From a checkpoint of a small self-supervised image encoder.
Training: muon at rate 0.025, 14000 steps, batches of 256.
Rows from expert 10 of block 3, named by matrix and row number. Rows with one number belong to one neuron. Each number is 128 + 32 x the weight over the matrix's rms, rounded and kept within 0 to 255. All counts start at 0. Numbers have three digits each.
# up: expert up (model.blocks.3.mlp.up, 16x160x160), inputs 0-53
# down: expert down (model.blocks.3.mlp.down, 16x160x160, transposed), outputs 0-53
up.46:119129118079149083098068109190106125104080094172188122192165121087125138236167171180112155173160082085137091115164084105154150142089096144108107152108166114115105
up.47:184156084095124150115119095137076130212129140113072141119180123134107155111176098092058183158107093112160139119105179161201131188109155152157135242146141084126175
up.48:171097107118054120179127155132172137157118128186106119119135138170144106159165123044169161092186140090082095137116133100165158090087153155091168157175161122119141
up.49:101124099153123110144133136069176122185154129105145108196131144156084110113151096130109149092170102147152126161142049127091134112121156125141083101157126074194144
up.50:159103059120135123144160073075151105195127131102161126051125170200117177116087114157110108130129117174102142110136130100145123166123170157116131082141125082131128
up.51:181164160146161138118106164137106186143189142127163130073133155131132175104100061109103119110072128117160090116152102088114073156121149089123106135107140166119093
up.52:128124146144112102075199104137088117133130172169119126147150158136129115082195148121136137147143132123145122105180104092126125213144161107152073079163133102067091
up.53:136111059107137198162136128170134094162030144146163163145188122166141114053145173107124118120174134137121159066129119174123142118176166105086079137058141146148130
up.54:072158110144176126134021098130132131145088117149102097149125069093088107112108140151071088193110149113178165189166077160141211165114118092132113192095121159156083
up.55:117182083119179105121103145159069161089194171093143141114084182158158149120132106171119105134106115079073153159122151124206134096175127140149176118099088122061095
up.56:199131123191131131091132099115073065145158125124189082146104091138138142132139129113072135131116117063158119117088175131143121119131116109114068177186199082097155
up.57:136177127132113105070102095122161154096130130107074132124105095131116131154102202169082118146163129158160103080077154107136138201182085177072110173078125147174133
up.58:134112110202086154174187135131095102118167135120100176145161157116133162070114082097168083213184094087135176121192118098122191093159126195084083118177110106080106
up.59:116193062119141126146137146056171113151059147108144190143105159124119090178154143146116095110119115133159170151157135079128107107126173209041134095128209124105104
up.60:152117065125176186041123157116098158134058063172171123128148139137076112110080143107075115097108044112128100160205105120132104162123131133126107239067105139187083
up.61:074160219091145082159110129199138120182151150153152128100124138088134091144156178018138115113133136120171097130050116143139147115102173126107176112209180097130119
up.62:130147165202152125169125158165127167167118176165134157075079102138126111104091134148084120140145070086075160108115037143129129139106193109190139121170115125177151
up.63:166116113128129126174138072082121138088117133132106176107187066153119155120110118111101152120146084206116086109197117110085134140113123116115088084124084095165103
up.64:190146156133103125142055142104100129134123120172129156142132117186103136139165115088148151107118111085079124160159111113150168118102170093151233133125124152137043
up.65:150080132127120117141149111149130170138095124166144171171134172086214193099168136186105057119116116095076155102152151131116101085170120110149105205130112190109120
up.66:083129114147173112110114124107164118089134122141126112149156151173185140043087160160089079131100100167124177127091119126122154101136125197133087133105148142154154
up.67:121098134112074090132173098087173139123132110108084103165146104108080126147115118120099130146149088217089161089138154079111151216143082131148174092038142189155192
up.68:124096085132120139167159113171164141062080144119131123097123158173136167134144144134117051123137155119103163137168142110190089084128100114092193180076091152183091
up.69:157176091120117137142096133140175140116092155148137178127094094171132129123165171134130201086087110148083119203120117054192107109073130117119114172141077117150146
up.70:145130175075167149107101107076120104095146100193213176097133116114170123104112141128131109139120192166116142144037100073173134133129145174129049166107094097147081
up.71:141107115146166175134153094140131129099142104113165158138137165143167103150110144126132136086103146098118145153081117138135123133129133137143118130098154115156090
up.72:191153152105196157091171118149138145089152109135149119082154114127108119148178072131111152139123140169150149128111093146098165059154134185081137089198142134131140
up.73:113080213141071088171111142238170117089114109131083170082138128133181163017117105164112179170111099064152175111138170114118115115111225095064132194087149162135086
up.74:162154107087097126141178133117172117122128166173156163121144132149116148129142127104153190138146082130129088169133056119122213121102157157087174123155061132114099
up.75:184112134130201174147124156110154127139171173163148120081133067175110138075057145103156110094127210060115106134112117164178154146129185141094161121092161124157129
up.76:181178171122111106157145157106113165189127091082136124124090151090124122117146129115100130124163140115170162106138111109162131169174113142113195090121163174158122
up.77:080083160077118104140125126146162049153120101114128179181135069140163075165165156147139170106088181064081169124120072120121114107142159094112164124083102123156140
up.78:167077122112134164130178165146160110121136050142202112129053103182101101104168170072096145117091171093135122158116143105104145093152085125095142116143068146117130
up.79:127099118144167159164109153135108103159098132147129133077151152140143165090083112102135112144177110132141134149159163118089116131143118131156128135098078121141128
up.80:087185135143120099121101153122099090106170160132140134077125130140146145138153081111145068166116118111150125119127113105101119131044117157120130116114097190053121
up.81:057167189128132113181161101143131146150159044132098099162141108101142135111146101132116142155120128120125129111035103109120147092140205121123078149137147155082119
up.82:144160097127168111145110133079101152128101127071181178187047160120146120106168108120130131110168085124094132152128148115172076121123092181139124119154093127104115
up.83:096164135115107130102092138119127069088130078131163099127148150024077082121145155160138156077143137185106100112123156116151151101155121090076141139169144130122115
up.84:109195107144153147151122189141132180179113102164107143127138138134097050095163117099094142142132128152115104148146068104098139175140171103171156145078113090124063
up.85:135165127059095167136130122142116080154137172167151105154057157102116122064082156139136159126076160114165145173147114113098152158150134156104098135088145112042170
up.86:122099137167128122132125133178088181112080097108127116145135157182163102165104153148110168103099119113116114145101159115106107141194082126086082183110116130154170
up.87:092111131099173147142122206135165125141129131183128099144045140130109130165185123109129079069109092139137120118147103118138152129081180138162039141104089168148144
up.88:139171119143102153156109126122138095146141149132186124119139166117105104150208132121146146115152143147170186155144123098124119152134135131137147169135179126080119
up.89:147144146131105125097128076123137095177105153037149151168149167133087186120133167123150102180156151154145131105107160157122132117115132145153130107118110135097159
up.90:124138124126119070160100102092124135115159083113122125127141108148119112134151144111133124088107124143138143180146131083143117131131121166116171124133151117106102
up.91:151145099121128150126136179099080192119107155185128160120092119117144098108102134125092084104143128114126136139173182112106157144177199130136151120188147180134115
up.92:045180094163168115131153133150160130157112129109222154103092078136108156131117139137144175049129131088138143143120110120106088148150155168151122067165168117147107
up.93:151129124157184097071067109165134089172228171119117126128134097112133110122177201138097113121168139159130150166182072102108124127086112107119136051107174114135155
up.94:157169162119074118175146076139128118175080105143127125139159142117082103134157068118162116123116092143152110122120156110119130075120135096153161112187119110080160
up.95:166141169149153170142115153061105166114174108106138142153107167075136119129148130081113106149140128134144160066136092123148092109149093150127191111083087138148123
up.96:094163104164096118135135103134152191151092129106175115121088140154082180092131120085156103096122137118084105127124122128099110140140130086196170138141143141088172
up.97:112050114083135064085108175131135145165152107195129122096150119132115176083109153123137142108097096156106091088199186138140107117158132186068094146066154136169124
up.98:117141090170100140116128108035103127123187155136144189115113183129102124136123150080134116093113136118151159140107138141133150106041119184093115141173169126117089
up.99:110127073127171105115190147052093157098088198072130144110078143131129070141168117160146131064169130168141158151168122104170115100169142124094132095120148153081103
up.100:127105124109124106177188136097153166119116186114113125094062143150124138122108133107101141093054169095104124117131160130132115132152137146165112139156159181143096
up.101:187179127179151214147130174130158140144089150127142119154053138115133112107110129093123147091180160092144166145117147156092123118114175167025104196132148116095166
up.102:158154127112146122120082096150102124128133079144117151144099122091096095176082154130112126064141148135125164135151143130210156134155137146105169101138181115139125
up.103:146124082107154081110112170177167153040079145093163145215102172093169098123093148157103151147050130140093129137080121149104146120105143134074096145196103122129153
up.104:117086135097128116153150135176128101142172101151156167103131130124144148123097149160183184086176085075059146122142170131102142169124190094114182090120092162155118
up.105:185151120156137134092146139158142123248114150134155082138109072167174152108137109156056129187135127131179134112163103174062073138107160155154138135130158107135143
up.106:135124048163138109094097154135101120114143106133091166065123123138106124106167156124095171197093057147108150128155161076131109168134178167121135097132127075154165
up.107:144153118156162127114122150073170157142164167075132173098150135098144088130082123093074139172165058137164186166161157163152126095110115136113118156100045106123139
up.108:159135142163097105161148153162154106166116121108144176147127115140146096107114062110101093133146143058097106081209142182207100069134128116102082142133105118139157
up.109:129124141194124150140121120131094165145157077106168181116081134170098119128161169145136145148153122123106117119107117083146092114068114153125123142137125097152106
up.110:159115104113070107095175128151121113167155139130113098153121107154162157146107116094150099179142104106132104138138169067118147142122102138032133109181113156190109
up.111:097121114108128167161109177105110121140083118147133143143123127116112182078076135150079082134134160070089148149156146161139146165138147121130108128107116155126158
up.112:154104133159091066115184101087094061137217093083110160130152166141055124089136104100106036128089045192126101085162114098118065110151125175178119109144212068089137
up.113:144151115111126098118138152131115079077137118127128173110117146112183154103096137181118174111154132098125125188117154078166119093174129104123118086132152119183170
up.114:115098082127102162123188103086123138110075105145116106112112075155137189072129149100114166160104150158097164142165104109123100119145075121134183114154161125178155
up.115:134149163134142104189147107158160109079083142152149182152106178061155109100083144148114139126100112116100170148079146166121144152112155186132115134104115119102113
up.116:095082126204140135115121137151169127104173133117164152091073140105179107093133077138114103164103108179141249143093128109155112128140137123133165133094088167184143
up.117:127139198166139158150199078089155169092102129129151121111122128133099081154154117106132128130123102194123151144094106133081126117105111121131100135101146093139087
up.118:120138144075102116111074064093169154064186099154099115122152190133086141117159094141170104146105103181131067166159132173115121107185091178110137192202088150158086
up.119:120134086105116105169166131135145144158178130149123107144128147163061110110129150077098122183094087112145154079102104147103091124153131088094125110097077145129180
up.120:108160141137142131147135141148103138108104146155149107099069174139106153192209032115118126121172111119173065078118133105090122162120165161101067111109129169169077
up.121:145108148179142112106152149148118161097134184123152163129143120141170114097131172111090138121162126083137115134150124141136104113111140114125156086103129117083101
up.122:130139098163110132100157124190087116137089079147159136149085112168153138139158159148163124193122087116064151159161120089108185096078179132105104130134144085103000
up.123:154118094144181140106127167061182035148163109148121092150113124103106101105113124101157164164143180197125197117106140176083111117135197153110178123167134167138115
up.124:096137111155121159186146105130092072059144125116062153082124118164148098100155131107089190140142129163064131128123130115157137121165155157153138177148047101116096
up.125:136174116106179115096172103145088131105090178107092106169120020060092115138143176061091144171147136164130160105092121135165137133118112123178097131096134133104045
up.126:134121129089170135209128127138194129124168169136123211114171138158115091169103097153122179174164119063128122098075173143119126124120185170145157066087135082139095
up.127:106149160117124138128149112071128053165106123155133119100105156088171091107167139072125149113102082171081130129124128120128108180163088093058125101107113103140163
up.128:108080117084103100140148110165147127088135117176138164138159116109164125106124165118118135142144125114079168119148110123079135149162104118158131123109151111161124
up.129:128180065161132163102126111161126105109150131065174158118093148150137078150144088142154125085136074134124113161138114108094179138133146153105168126207106109115106
up.130:091146104180149120151097109164108131178079165176164215101173146146105137150138119152089128182145135059128080078170134118122123119092168110105093133160119139162080
up.131:178124163153074136092103109131111103130102123177078068220136125173121127180164081139102144129182178123136102082129129123130123129130105134135158110043154116139119
up.132:125126097107108126154120115135171120132106184104115164108165149133143145134131189168108145160109099097132149114140121166170162149161090109083067147137122152117149
up.133:107123043164160099143153121152139071110131075136106131140093128189112154115156156125070092163199136096114146102141083131115111098127077094184132097094124121179120
up.134:065160111102140149148171147123083125052155195128098181153091157149083121102120170128147146130189106082179079088086100125113129150110154146118101140147166138136103
up.135:111143109136152180116090133090117155156142089160092142082135123130160110090105199136156173137076115155133093160188066170086125157155167152130152158097143115156151
up.136:135139112097112121087181151081174125105185073146153170090125144129070093088128142105109124094118180155128153141141186132146128158118178126147154080125126090123165
up.137:073084089103158145146157148105143073179089147121139203076111154111144120087107122178081089094200152071107165112166138172156166127129165144129174157119175055092137
up.138:071137187129137114091132181111173125042148120152182139158117132140175100136117097185141089113122168066083144193135127140139204183079104080103128135197118100112163
up.139:121214132151180111124109160083100155102137140141192140166220122170060124143162073097159112134127144124140127131157167093145138115042092094116146239143169111159128
up.140:129156122046172142089177150169144149110103154164114139078127105149161147092087129124148113083051151164135103144135116097104206100094126110153121173110146159169126
up.141:126114084083128094215104122093076126089166087093174101142091129105111144129202093163118101161125142025089174047139102108145096144117162172173044134096187112095118
up.142:164139129078191113110140121153135156092149151096036135105116136105094132093104130138107115119147133177108113133096126132123137150111119122083095181091107126163136
up.143:152091138078143084043136165060191161161098151155179180142129119113117144074121162117125126149108115173094146146204136109119138138153089139100128100135150137132100
up.144:126142169189088192094122075112063081119124145130046135121128094089145135153077095150147087129095139156104129126157109155138166155127144090149199195161110133129069
up.145:090132180154127112176181133091051156115132130090165113101118120108074058159138023101141174086155124187139104127125142118133133061122121187147071155128113130159137
up.146:055141150147129137145138155102102169082148097117111163121165125115075158126109141145135120174178116111131121131086089161157113147163137102143075107131079192133093
up.147:129114140090147173142167119108163183140167141164063132139059112197131089082189086133116108153149114102168116121105128105145151161108143128167176069092092175088115
up.148:146118099132227130094190197093139109087138174072173160137162119202137111111145169148171071124127147110140097147058112104127080157127157132108163156125134092137136
up.149:116100128099146097111137156132125100162146103137132112141180095131153112144098135140156132152091141175127131133118176168135144127106142109131170078156134120141113
up.150:154136050139107150148130106066126121113143105158110155155099117101110146086120165222173153137158148091122142097150114099090114065109108150093161095127150135141125
up.151:112070132131165141153119137080149174156108135165108153091157109100164122160106095105115122172115163155096144145146102138136182142184177103054092164096085150103131
up.152:198087034067128136111114106133172147098142171102129124102147164094134107161146096090087121157184088108074104152066090178128110051119167142116114121113067183133179
up.153:120217110114145132139082190104143137132119115100159145150109131157137100124148085148164123099095118113187101122138103078146109077141169124145151169157156120067135
up.154:172215093130048186133103148144132169099093147184137139101077138178068154149145159133132094111090124146135117128119109135115112126069144114195130158116066181114047
up.155:147071147097172060104090141127177115144188126084098111123153157135127121066172113168130091125147146139104117092129065171105127161131182122069116091100123121157116
up.156:112109103140102143126152087148077099159146140118149152089148082127137132118128135094147114148151144128088128088135149132109162166161155142075125173168122127143123
up.157:150152182030187117134169205123132149122096197115191138104092106145089107160100099104125135104066162150098086087091134112103147120146132131083175133192182114090120
up.158:178163127152153171118151143098118133173139118077122179157146150097153205106141065122146093119238115122181158133051191117147138094139147156103116146132170128135147
down.46:138117099118149118093136148115138107105182140117140072252122171100108198073137132206125184104114145081122108146116076099163119088129070121150096140118100053077064
down.47:141133090103123124175111041041058144164170088089104154185136103103111151117132097120120071185150125092123076098086150093148181092082210091133115121121180126090056
down.48:124128098060094149118085144125119109113131142108193143118084219102100146104206093173124133181120092160101104153071132149125150177118194156131080085193211125141071
down.49:135176190115139098093100135117109100159081079158084136129146113145139029117119129109179149170128194090101117091140176125082094100135142096156095102120075118140120
down.50:180088175121131140145084112131149138077162124138145090078141132119117116118095076117129137098159132111083169160149136189136121112181104158149108087082114217104121
down.51:148127176096119128116087113081079068160146025101161115134109111150085121140134116135115135102116131141107192101144129186131164137128120139189160104186105081124081
down.52:093149122171097155138104182124127114125122102069118140140123128157125160146178136143115133116124155093142095169146121146145126138142098066107083070129097132157129
down.53:072098129148179123054105126179168077163165158170135109151112161085049120161104117173060147143075123114144129156130135189097115131104099136092106056161141148072088
down.54:105126154148105155114141133101113111113102184123143102186138161114093110151139098125132187138119101171101123193103058072127108123115088167180111156082205054147138
down.55:164110122119159127141148138168108132123151152138080115181153095151186171139112102090176136132087144149123080110174079078115156153209111087147152079149090160135142
down.56:066099133100134137148100143178152135157165058138162166200132146142130115124101128075127185156073181043072163079120136023082091042164138144106165120156118095156103
down.57:156089110108094137177080183177138137116141139147074146128180102120112130157110136157101131193175142105150127110129096078121177177153144063044184034122101147134149
down.58:063142098138144098148148140097124158160165167099173205121131090145103134126107155231078146125149115152226192139134155151105105138121172088088125090182117206132073
down.59:160149120137093092200172160134145087152114132163153159108097114156072105093093133190093139098138064138065133108139119201141163095174155175133162119096084124120148
down.60:136109103166152129079131108130109138123125093140181164187159185112087107173162183114068131141084124208207205019126134173107092143134134220086100134049034108138184
down.61:136173084165089149120151113157116169128081167107191161134141079058134105164139104151100140154153107103086086115119120181095163109075090216101117154217179116132127
down.62:094156099122120127129179060105132138035137126125150106152089176198087175080180211067120102093157101114134145123153069134081128087156153168181104159115120099193215
down.63:096184154151125094104158168168086133095168128097099115148156076118105129118125062133144100110146153123097162124144135141137148121174147132097091179098168171152128
down.64:111140112129131120073145107121163206113123102159174227119075162082146135072136131090164096161138126114111148130114100122112147101094142096101203166168125124076143
down.65:081135174011124166098158125218149203136134133088127074093174145105174165079140123103164124124116114088099078107110182144119075110074103082129171093202142146137118
down.66:092121133103162081144134115106118109125194147103098148177188148073175163126138119116097079149140180119106144095115104049165148055129137148089141131150179128142126
down.67:160193082167130114157106107105117104144143127120115197105187085087166161085126125104068155200104143103089114128103194138147128171158140108096158054071115154192140
down.68:147077140128156160153147108107095115101159058095152109153166119052102181137118155127175211149150097100122123131120127183135093081134110145095094123150131154128182
down.69:124146138118135150101145102168127110057137161183135132133138118107113076140112127104112143135112142115158096123120117133177187165112116129094145190110080135147156
down.70:094142103202164081137117123143121114115135124100148089142139099128118172128166113120191133124097092145111083122118190127138133127159147082119144164115114136124180
down.71:159136131148149121150135135156117145141175096131128108175110114124138128140135110123149136140111105130113139131080115125134143093110168144117171147131130135085092
down.72:074114128132118158072189121095141145189124140153125144114115166150113097097050143181127077145148125156116191062142132106132122059146108115118116160165144101134150
down.73:102113128093089140087184135152124157111173119061000131087128144142174104086132205217063127100178112143137052089147130085094104165081143127133117212083147145132160
down.74:123098121131166157099117105118108135113088162125084134130134127156141114105130112127117140114118157149090128127124139158139139131131117113167152119131137112129160
down.75:166090150156176190102116101161115130169127131180096088145184168068113175150116055120128072105090143062154153068175131105116108135156180082123110090122149153133133
down.76:090140179166078119155135145128196202123087120123138101113073150103114148125082113071145024137208182123170152061103092079145138180178144095166186141120125179146152
down.77:129084089129128131126139117131132117186159146110085075148089085128112112128098097144189115091102141140154155094146126102118143146137084125128076202170129150085132
down.78:107145104151129185122091163100133138128197152211133146141153173081095205146102136146158070115174103098155132105074098120111121102145134100089138117114160083137152
down.79:128110102130140177184127123078130129098073106113125113130119148147120122137123162203117110079117095150150136127181118136145144087125153165146097133170117143179125
down.80:153128190112085131161163111096136123159106099151158118111149127099146151119169127149112136141137147105137131139135100121100146145113110137175142152131118079188078
down.81:120154087099087108128123100174133127078173114140117173077133175184117131136131095145132097073119145130089109097203115139139147137195116153127147121078145085157131
down.82:157110131113073153188141074166117108130163143116089130181165130140151045101130081139103106147116084040183171119088074149165134102126122147094114118085174148126188
down.83:075084116131158068111166156059146149115086164142095170138140096145156140195162151138117155108139138144142095118132112189129113175143047143091094116162135093129146
down.84:195154173139132186134115093163116102129133121110103121072103128137181087128145151168141113076126104162073122185160154208137107075150081127135123143112107152185136
down.85:169192127062129118078131157071107111207120104107102113122144138058131104165189221140160160164087120129107112150149193186059124113075118108162143098144143088120171
down.86:143135146098161119073085134102168146114209163141099142085119139102122120149131143113150056160124130127099084093147114155154106142112108129123115128103159145099154
down.87:114149183154044143130162102151125142098127153093111111186118151095213092100161155146120136136114154110085098142119144128090094124119088120169104180093128102129117
down.88:096204118148100149104162177120143143116201112118145128124133169108152032114084164145087185118175141113092131103141126091193092166091152103112178106132088138166145
down.89:170131089071132177154127119121132146143179127127176131113185111102103159175132136092135173135132138107147141107097100129132082140153082080117136117118093176109152
down.90:175141112126107107119121088116164151090127095111093188147116121116097158116137135091086132139112137088150128098098064106103143108178135133135168170104097134137112
down.91:160132153153190090132149158161163103168152123124053075095128142131100163084186107155143154102058091137126115167134117113136139111109132138167164132121088106183114
down.92:133162159130106135096164157130141152159065148114119164170124100138080121139087158155152181137163164124152104117081141145110097147059032125129177097199149107159129
down.93:116062101122080149105132105100143124124132153106154116090130103135138079132101110131111125121129120111129157118115072133134152105133124093147134125167104171147119
down.94:167183137140141126147174147140139137189111073081123107136115081104169147143129100080077114123118136134158146102096130128102124167125172079141148117169112080142108
down.95:078172208142033137135128113135173182082095121112217095159109146145158111122092127096146047149151183149167150055056096066120078188129179165171163083146136166152160
down.96:145121123142140120142109100128100146107198118141139118147102101118179107099096200227078119153154108135181132126119147132112108128131131075138120132115102118137089
down.97:096117099059121191116091154137107150109128127085130134132156129148089152151133098163118096089105110138126154117095128162132149113155124110177154096109133181080163
down.98:150150146104166095127122076134154164119161121107145084115141131159168062110162115134084096197161153127142163154137164101180139144144145086164144132085149121126135
down.99:124117077125104133198106135131132163086120126095063155146175142111118078104118150155157134156142161101095143123084154112152186169195119132164182145135101138146117
down.100:125160123133108183123173129173100116138099142177155098105120106097172089092164129118156119120123120140156084087135160077141144077152111103126087105095107155136151
down.101:174115127143172111113121145126099128146168182154126119104147064148101096135151206082126112185109096098131120100143108174171119117127078105158127116121139135130128
down.102:125115153100161124142117140087162137149109144114122144111094120136090133145116134122145143134159100116115173183086094127054128073145096108179131154132135155119157
down.103:156132113130160140080072104174109112120110076145205057152097153157156144124137122117107121122175150116085109136130112116086094156095144078128108078082125105131103
down.104:135165120075157196173179088099179115145165141073056088090086138136119112118098149126169108085132101133166130109016135106132107147117147210125135101160141153091172
down.105:202079131135119167116141122110114123085066099105113100085123128124163104163119130058173157132150184187186118175144105128136063129102063106161102104116138089172187
down.106:060129096130126131096138092098098069101149161089146096114107163079062125143192091085115148128167150047173099167089127158125133150153189173136160115121113135098086
down.107:156147097193132139147175132141158122095162157163124111156139085191159088086146156123105171116091117114113076131148115148123113086156146103139123186159160119073122
down.108:168141142155152073140169085162136158099159141144116139130146097114084148182077126127130159171079153158170167127096123107051154095105130154099146091144190144100100
down.109:096135141123114152107145090161133066087088112104173144066147129144156152106134177080158193165118162082156120082169129149138097179138139172160128059143127158110162
down.110:169106187127131219125131156178092154089075170135130063179116119159153160100134134161118148106127084221136176150128109204117136005085082099045109163185143116117193
down.111:148090132140135133083120085136107148131161130105127126124148137118173127140156165108133112142105111145154140121105160097127120118140124116145146156106142112161106
down.112:128151115128066117166101142129123179160110167122139124090171112126132113095129189112096206149155121091146159122146118144170095160111152123156137124125120124168146
down.113:117183079068132206168132101084148148071086158148098109122060127138127115129090103105111115105142147140118154120109132134142124152096076126137139147158084148125166
down.114:100097077147112085110159109157125119119134132122158125106113122150126097205110126145137120154123156159184143153157167141134106093121157124095101104124130097137082
down.115:152139145105089152134125141124140128110161158104138089127142183161112158112140128158131115127129143135148114077142160109143113109156172105100173119146143078140136
down.116:126159127075125127104122111079157097171112166133079088084159073118120128202104129116087129193136126112136096100138125183119113122129131129152153127094135132077098
down.117:149152161099136140100114104187096141135149107146165069110153166110165100170110152122123192132121128145111096069107104116109163123137127109093209164131110115080128
down.118:129123135108099168168087135106146178107131104172124176073104164100106164222050156094146142102161122141118168141154159208042154086172113078095098071136098134132138
down.119:099068062108137110150160137069148151163192136126110131083181155136138107183156141121096111112153107145141154105114163132151069112109159052152153127116133117164131
down.120:134116101209152138189152148133167104092130035123162120144113111212125095133102116147093155072157114124110141118180113105156164142111077078105170161193132088061170
down.121:167091162146139151134090143107109123172106149103140079106101144108153143096142192138139126153126134136116136122113087100172193095089120087139116139104116150158104
down.122:121164078205081176140094117122189122111155116152143129150109137131096170146144051139092165057136099134111092148107153107127096172193170120105117081183148105129143
down.123:132105141102118071157135132105135148108087151112159129088101160121130123180078126157108073113131152188095091139096148128122094096194099158125058105102066168138150
down.124:121087165176167101141150159124139139128151120130161146164186131071103105197146108151144151207061115100152099088117142132144127080129136164174127130123131132120129
down.125:171165214116088110125081082119147122112131192144111081068161092126119184125126147121100157107150110163172124151143143123125073103158133163128107085128041108114104
down.126:140106160098125119147115088142152107152126162114080124108079105105138161060119177127173097097130129180140151116125186093169106140100144116096201150146158170132155
down.127:081096102122102126119162141107090098122069163181149116096115141085177139131131123136184108126123142200126143035089121184104109163136207155122100180103150155119152
down.128:106151128092155121142098122143101137098141123128138122132118108144145149163160143107079155136157112122068139093095132164061057108116155174109137124153154154160148
down.129:120121199136137143159174149128105116145170120208132172102126093145182095077195144084079107112169143129131150120073155090148141131159135117141160121113111108119133
down.130:092101155092179138123132163099153112127088144136140091170120123077140132116158126117152151130131156094119114127125100118137156140170100116185129108131103143106173
down.131:142137148102135132079147121058117148128152139076146165107069111182125146100135083082119127116119123114093128115136106115108146190126114177060080127084145141113135
down.132:085091132174097185141186076118181134134099143076115148128099141168120126120080045113123117136145153062110117138143087158163077121088109150129125134112086150155213
down.133:095070139125122150162082088127123118178152154092169158201135136134114116124123087169114084104132035105083169162157124187120160168188149128118137123089119148080088
down.134:193192138152153151161149144122165139135124108153125096105143105167152131115156096119097150122108146106055157162118091117155084112122142193099114128151144076112153
down.135:124132138145105143092175136148169105185071095117106101162176133113127125162139117157144079093155086158125169121156101123141124128075070135125078169146124135218118
down.136:134118127069124129145114098158130123148127155133135112115091128129171153157135103121114160168133124148128113172100118162190156104097121109138119112156128133151073
down.137:162125130162147152149116142137136120192113134097182125173090068111199113157177115106144085147109086096163147111163081104100062176126129128153163100120109198136151
down.138:065066197134131077053141082143131117082156140164111100069111130157255158101133139107128103141138125081141095147122104139129070100154135143155077132119119163170093
down.139:108112055136136069149060136136081067130105133106156137114124134126136175145091083115179166140138094144114051162042150106089183098131163161142174088159115064093139
down.140:087150117115110085151082122127094108104172201129112131204110094123134080062141090126097118031186178107089140136190188113152153119197121147127179062180126143172131
down.141:143156221154153076105135152112185132110098119111109087104081097146120128151155156137155173130075146059044169096170098093127128112098020150112121109102129174119129
down.142:100114139123064179118133133161106087142100109129154170094118113125105096163173152140162104079126151129090139091141098122092176119119202090106089062154106173148153
down.143:097136184119106073126147126088136120116118136105164160135209075144097111074125167131059144166139169131163062103137209148120173161144100116128142091185125170190099
down.144:180078114131110073123132084152115179113145133111122123073111148163129153160129137161160154164091103086141179128110188110120144166117154128075096154112059116139103
down.145:123012203199134147179178116142134099133119099124100106090086073146210180187133078122116136121101191063143110084147157188072144174142062134118134122146133094096075
down.146:125135140119142109111138151089100170118110145132121128155132168149123081125145149153083073138128157127162130121131113127184141135163130159117154148125158095088173
down.147:111100096108111133120131113143108068141211115106125088195073124135134137178138185167110099148125104150121083146161156106112091126101092130099150109076136145091120
down.148:098140165108140130125156169191118155141095166189134104156113106070186099106130096085126068088199122118096120125127114166163147105156096154157107110108163162150111
down.149:125165159139145097137142136081149186114114152084120062122162121111146121138096116126134159098107132190105163151098091127112120164098079115128098135139107158101078
down.150:124147139147171100097129105147063092088117147098111121146108153074110129104154157114155166137122105154128130132118134139121110145174154117126135148145124167084054
down.151:103112110116149133049143128168159163155083078107107149174117114145163088185105094133181054178161150160106175189124134169102098106151153085144119119100194061122153
down.152:132147154153130079090177111084147125078185164100090117055156136143135103069118128152141091092099128111155124171128092122132126136118120113216157123102136113164117
down.153:102131170123110078140116098139081122205104122173116127079138116123088120127197118113057116162117176076095070130082140159110074164087151151095163119057122149113087
down.154:150159155140123143175077099140149130130117159110200173078087148125124111132193149102162098086146081157127076124066115091121157126092167123120129145179138102128152
down.155:089138141105182162103180063131173156135093158116125198086141116117098143049160136107140133096073133179070175145175144103129100176133143171207174121115151133145121
down.156:101149102145183103120151159181173065117046114112146084139101138175110108095128155140077131142121141173119131139139142102177098148107112131088140068166165123098123
down.157:134119124070097108078103194080146110103154113101106139118117174118138153070150121161127126097099147107110128136145139094135143110144158135163132119113101126120148
down.158:140131098143153141108119095156142161109123119101118114098128104064108141177149153132111084153101137160098091080147154117154121087065061137131194100165148128204134